config.toml
model = "masked image model"
method = "simmim"
depths = [2, 4, 2]
warmup_steps = 1100
Rows from block 2 of a small masked image model, named by matrix and row number. Each number is 50 + 10 x the weight over its row's rms, rounded and kept within 0 to 99. All counts start at 0.
After each channel's rows are labels from the 100 images, of 14848, where the channel reaches its highest value: "strongest on" is what is common among them. Only what is clearly more common there than usual is listed. The data: telescope images of galaxies (Galaxy Zoo DECaLS).
# c30: last pointwise conv (model.blocks.2.c3.0.weight, 256x256x1x1), inputs 128-191

c30.162:35 44 45 46 53 58 58 60 35 62 45 52 53 62 40 34 59 43 53 31 39 70 53 52 35 58 60 55 53 53 67 46 53 55 54 54 66 59 54 62 50 43 47 65 49 67 40 58 49 38 69 46 51 73 57 70 48 57 42 38 53 61 49 65
strongest on: shape: featured or disk; edge-on disk: yes; roundness: cigar-shaped

c30.66:49 67 51 26 27 44 45 32 48 77 44 48 58 58 39 30 42 41 27 45 45 48 49 42 44 50 63 39 44 54 40 50 49 45 45 51 43 44 55 67 48 51 41 41 47 43 22 53 47 50 54 29 50 31 58 47 37 48 47 42 54 57 52 40
strongest on: roundness: round

c30.187:47 37 49 57 57 39 37 41 61 43 44 54 48 48 48 40 45 44 47 55 50 28 50 42 54 54 44 27 56 49 65 28 52 41 39 48 41 50 40 57 54 45 50 40 47 54 56 46 42 54 46 42 51 75 54 54 56 59 54 48 47 51 55 46
strongest on: bar: no

c30.255:34 61 61 65 42 36 58 66 64 39 56 51 53 38 50 65 50 45 65 47 49 62 42 55 63 41 53 39 47 45 60 43 66 33 39 64 53 39 41 43 49 49 54 48 49 47 48 58 54 43 40 49 48 54 50 58 46 63 49 46 57 47 45 52
strongest on: shape: featured or disk; bar: no

c30.78:54 45 63 52 50 51 47 57 54 27 45 46 35 27 50 56 68 52 62 49 52 58 47 77 53 67 40 49 47 55 52 47 64 55 71 52 50 60 40 30 52 55 41 56 59 45 54 38 41 54 65 41 47 47 46 44 50 39 46 58 48 55 55 44
strongest on: edge-on disk: no; shape: star or artifact

c30.30:51 42 51 62 41 57 44 54 40 41 45 51 36 47 40 48 54 36 49 27 61 56 50 42 63 54 41 60 44 39 42 42 55 53 52 48 63 37 48 38 64 46 41 55 59 51 58 63 51 45 49 57 49 72 30 42 32 41 48 58 39 46 54 42
strongest on: edge-on disk: no; bulge size: small

c30.107:67 59 44 37 54 46 49 43 34 71 52 50 46 54 39 34 29 67 36 55 44 44 52 51 35 54 48 55 51 55 38 53 36 39 49 50 50 38 65 57 56 43 64 30 42 40 56 58 38 45 72 74 50 32 46 61 41 57 57 28 49 55 50 43
strongest on: edge-on disk: yes

c30.150:35 46 53 33 53 42 53 51 38 48 58 45 51 61 54 60 54 48 43 27 50 45 36 41 56 49 53 56 40 45 52 41 60 52 37 53 53 49 43 58 46 40 54 62 35 50 51 44 50 52 34 48 52 50 48 44 48 52 42 47 53 36 52 53
strongest on: shape: star or artifact

c30.210:40 67 60 43 53 68 61 37 47 59 50 49 39 48 49 40 49 47 51 48 74 48 55 54 51 50 46 61 47 73 56 47 48 62 33 34 51 48 45 63 53 58 53 50 58 61 73 50 56 32 53 56 37 55 54 66 57 34 58 37 57 56 61 52
strongest on: edge-on disk: yes; roundness: cigar-shaped

c30.208:55 56 47 55 21 47 43 42 39 50 44 38 65 43 51 35 43 48 30 55 40 44 24 57 43 60 47 24 47 48 43 47 39 56 50 47 43 41 33 67 59 51 17 42 54 46 42 49 52 42 51 34 45 35 36 53 41 56 47 48 53 49 54 35
strongest on: roundness: round

c30.161:53 35 49 58 48 64 38 65 41 61 51 44 43 62 40 47 60 60 42 58 40 41 49 54 56 55 61 41 39 53 50 52 49 56 53 57 75 52 63 61 59 48 50 52 67 56 48 45 33 48 79 71 54 58 48 40 61 42 50 42 61 64 63 57
strongest on: roundness: cigar-shaped; edge-on disk: yes

c30.201:38 59 39 40 47 49 58 43 57 39 52 45 34 44 60 53 52 50 55 63 54 46 38 45 42 60 42 40 58 40 45 44 56 55 41 58 53 42 45 64 52 45 46 53 51 55 61 47 59 61 56 40 52 52 41 49 49 69 54 45 64 46 55 59
strongest on: edge-on disk: no; spiral arms: yes

c30.112:42 57 53 54 55 43 45 52 45 64 54 45 38 37 46 69 47 52 52 65 48 38 47 66 47 53 38 48 37 47 53 49 49 34 43 58 37 39 47 53 59 30 35 46 40 52 55 38 46 45 40 41 48 46 49 50 35 37 57 42 53 35 57 49
strongest on: shape: star or artifact

c30.141:49 48 61 60 60 58 50 47 60 39 58 51 39 47 50 32 49 42 59 48 50 75 53 33 54 44 46 41 61 45 58 39 51 52 38 52 48 49 46 55 54 53 51 55 64 59 69 55 56 49 42 44 52 66 54 63 41 77 49 55 44 52 42 48
strongest on: bar: no

c30.135:63 52 44 58 49 45 41 26 48 90 53 46 56 65 52 41 31 57 37 67 54 45 58 38 55 50 47 42 55 42 43 53 57 51 44 40 37 42 46 77 50 49 46 48 48 49 51 48 47 44 28 40 46 61 57 49 57 46 59 62 45 46 53 47
strongest on: roundness: round

c30.120:50 47 48 65 55 42 36 40 64 44 53 46 28 34 41 58 36 38 69 46 55 60 45 46 41 46 38 40 61 42 54 43 62 48 37 51 49 42 51 61 42 52 40 35 53 61 72 46 49 58 52 29 41 46 58 73 42 53 47 56 56 38 50 44
strongest on: bar: no

c30.67:41 52 79 55 66 39 66 53 36 51 55 60 31 51 41 55 57 49 62 35 68 71 56 74 65 55 36 63 46 75 46 56 56 53 51 53 37 48 58 54 60 62 70 70 51 49 67 66 42 55 75 38 47 50 44 64 36 57 56 37 51 41 56 47
strongest on: roundness: cigar-shaped; edge-on disk: yes

c30.46:50 47 47 50 54 52 45 50 86 45 41 54 41 43 49 52 54 42 63 64 52 31 47 55 48 58 45 52 41 39 53 48 65 52 54 56 44 51 39 50 57 39 54 47 45 44 55 47 40 55 37 39 40 50 45 38 42 38 46 60 62 57 53 43
strongest on: shape: featured or disk; edge-on disk: no; spiral arms: yes

c30.52:53 53 48 51 45 54 54 54 22 34 56 48 44 30 56 48 53 50 43 54 42 58 48 50 61 55 48 32 48 46 29 56 34 56 41 41 41 34 39 36 52 28 50 60 57 48 49 35 69 37 36 43 45 23 14 52 49 43 37 45 47 38 55 39
strongest on: edge-on disk: yes; roundness: cigar-shaped

c30.156:45 59 52 50 46 42 65 38 48 65 57 40 57 53 28 56 36 57 39 47 58 60 46 45 62 61 47 39 48 49 45 64 47 45 69 63 39 55 45 58 47 46 44 45 56 63 68 50 36 56 41 38 61 41 45 59 61 33 41 32 40 55 56 71
strongest on: roundness: cigar-shaped; edge-on disk: yes

c30.118:65 46 47 71 34 42 47 48 59 51 53 33 49 47 60 54 38 44 48 61 42 66 46 45 52 54 57 35 67 43 57 55 59 35 61 60 51 41 50 53 53 31 34 52 55 51 34 39 38 49 63 39 64 59 49 47 58 47 31 49 60 56 41 49
strongest on: edge-on disk: no; bar: no

c30.184:53 56 64 40 70 54 65 57 47 57 60 64 48 45 44 62 62 49 56 44 56 49 69 64 60 66 43 70 64 71 55 70 59 55 42 59 47 42 64 52 46 45 67 68 47 50 76 61 43 56 64 43 48 47 53 55 46 25 53 58 56 48 61 58
strongest on: edge-on disk: yes; roundness: cigar-shaped

c30.74:43 64 38 35 51 51 56 59 23 52 41 43 49 53 45 56 53 46 49 41 43 55 31 49 50 48 53 57 34 50 52 35 46 58 65 49 56 56 55 55 46 54 43 58 47 42 40 53 49 49 42 55 44 43 60 46 54 61 57 51 31 54 61 37
strongest on: shape: featured or disk; edge-on disk: yes; roundness: cigar-shaped

c30.39:60 50 39 33 54 78 53 35 59 43 56 47 52 36 41 33 61 53 48 67 30 41 57 60 40 54 38 40 39 45 30 44 46 41 38 49 52 60 50 46 58 52 43 55 57 78 51 37 49 45 48 51 63 47 58 46 52 51 49 43 52 47 61 69
strongest on: edge-on disk: yes

c30.3:51 55 63 58 43 53 71 46 44 57 62 48 56 51 52 64 45 64 44 37 72 63 48 49 48 46 52 57 56 64 30 53 31 43 63 68 52 40 51 53 50 33 39 64 51 44 75 45 37 51 55 57 52 43 37 37 58 14 51 44 45 53 49 55
strongest on: roundness: cigar-shaped; edge-on disk: yes

c30.164:44 57 44 44 44 59 53 51 48 59 54 45 47 46 39 46 43 53 39 52 49 39 32 46 48 60 40 33 45 48 49 54 48 51 30 61 39 40 32 65 63 41 46 50 43 47 53 47 46 23 46 44 50 42 44 50 44 51 48 40 54 30 52 39
strongest on: shape: star or artifact; edge-on disk: yes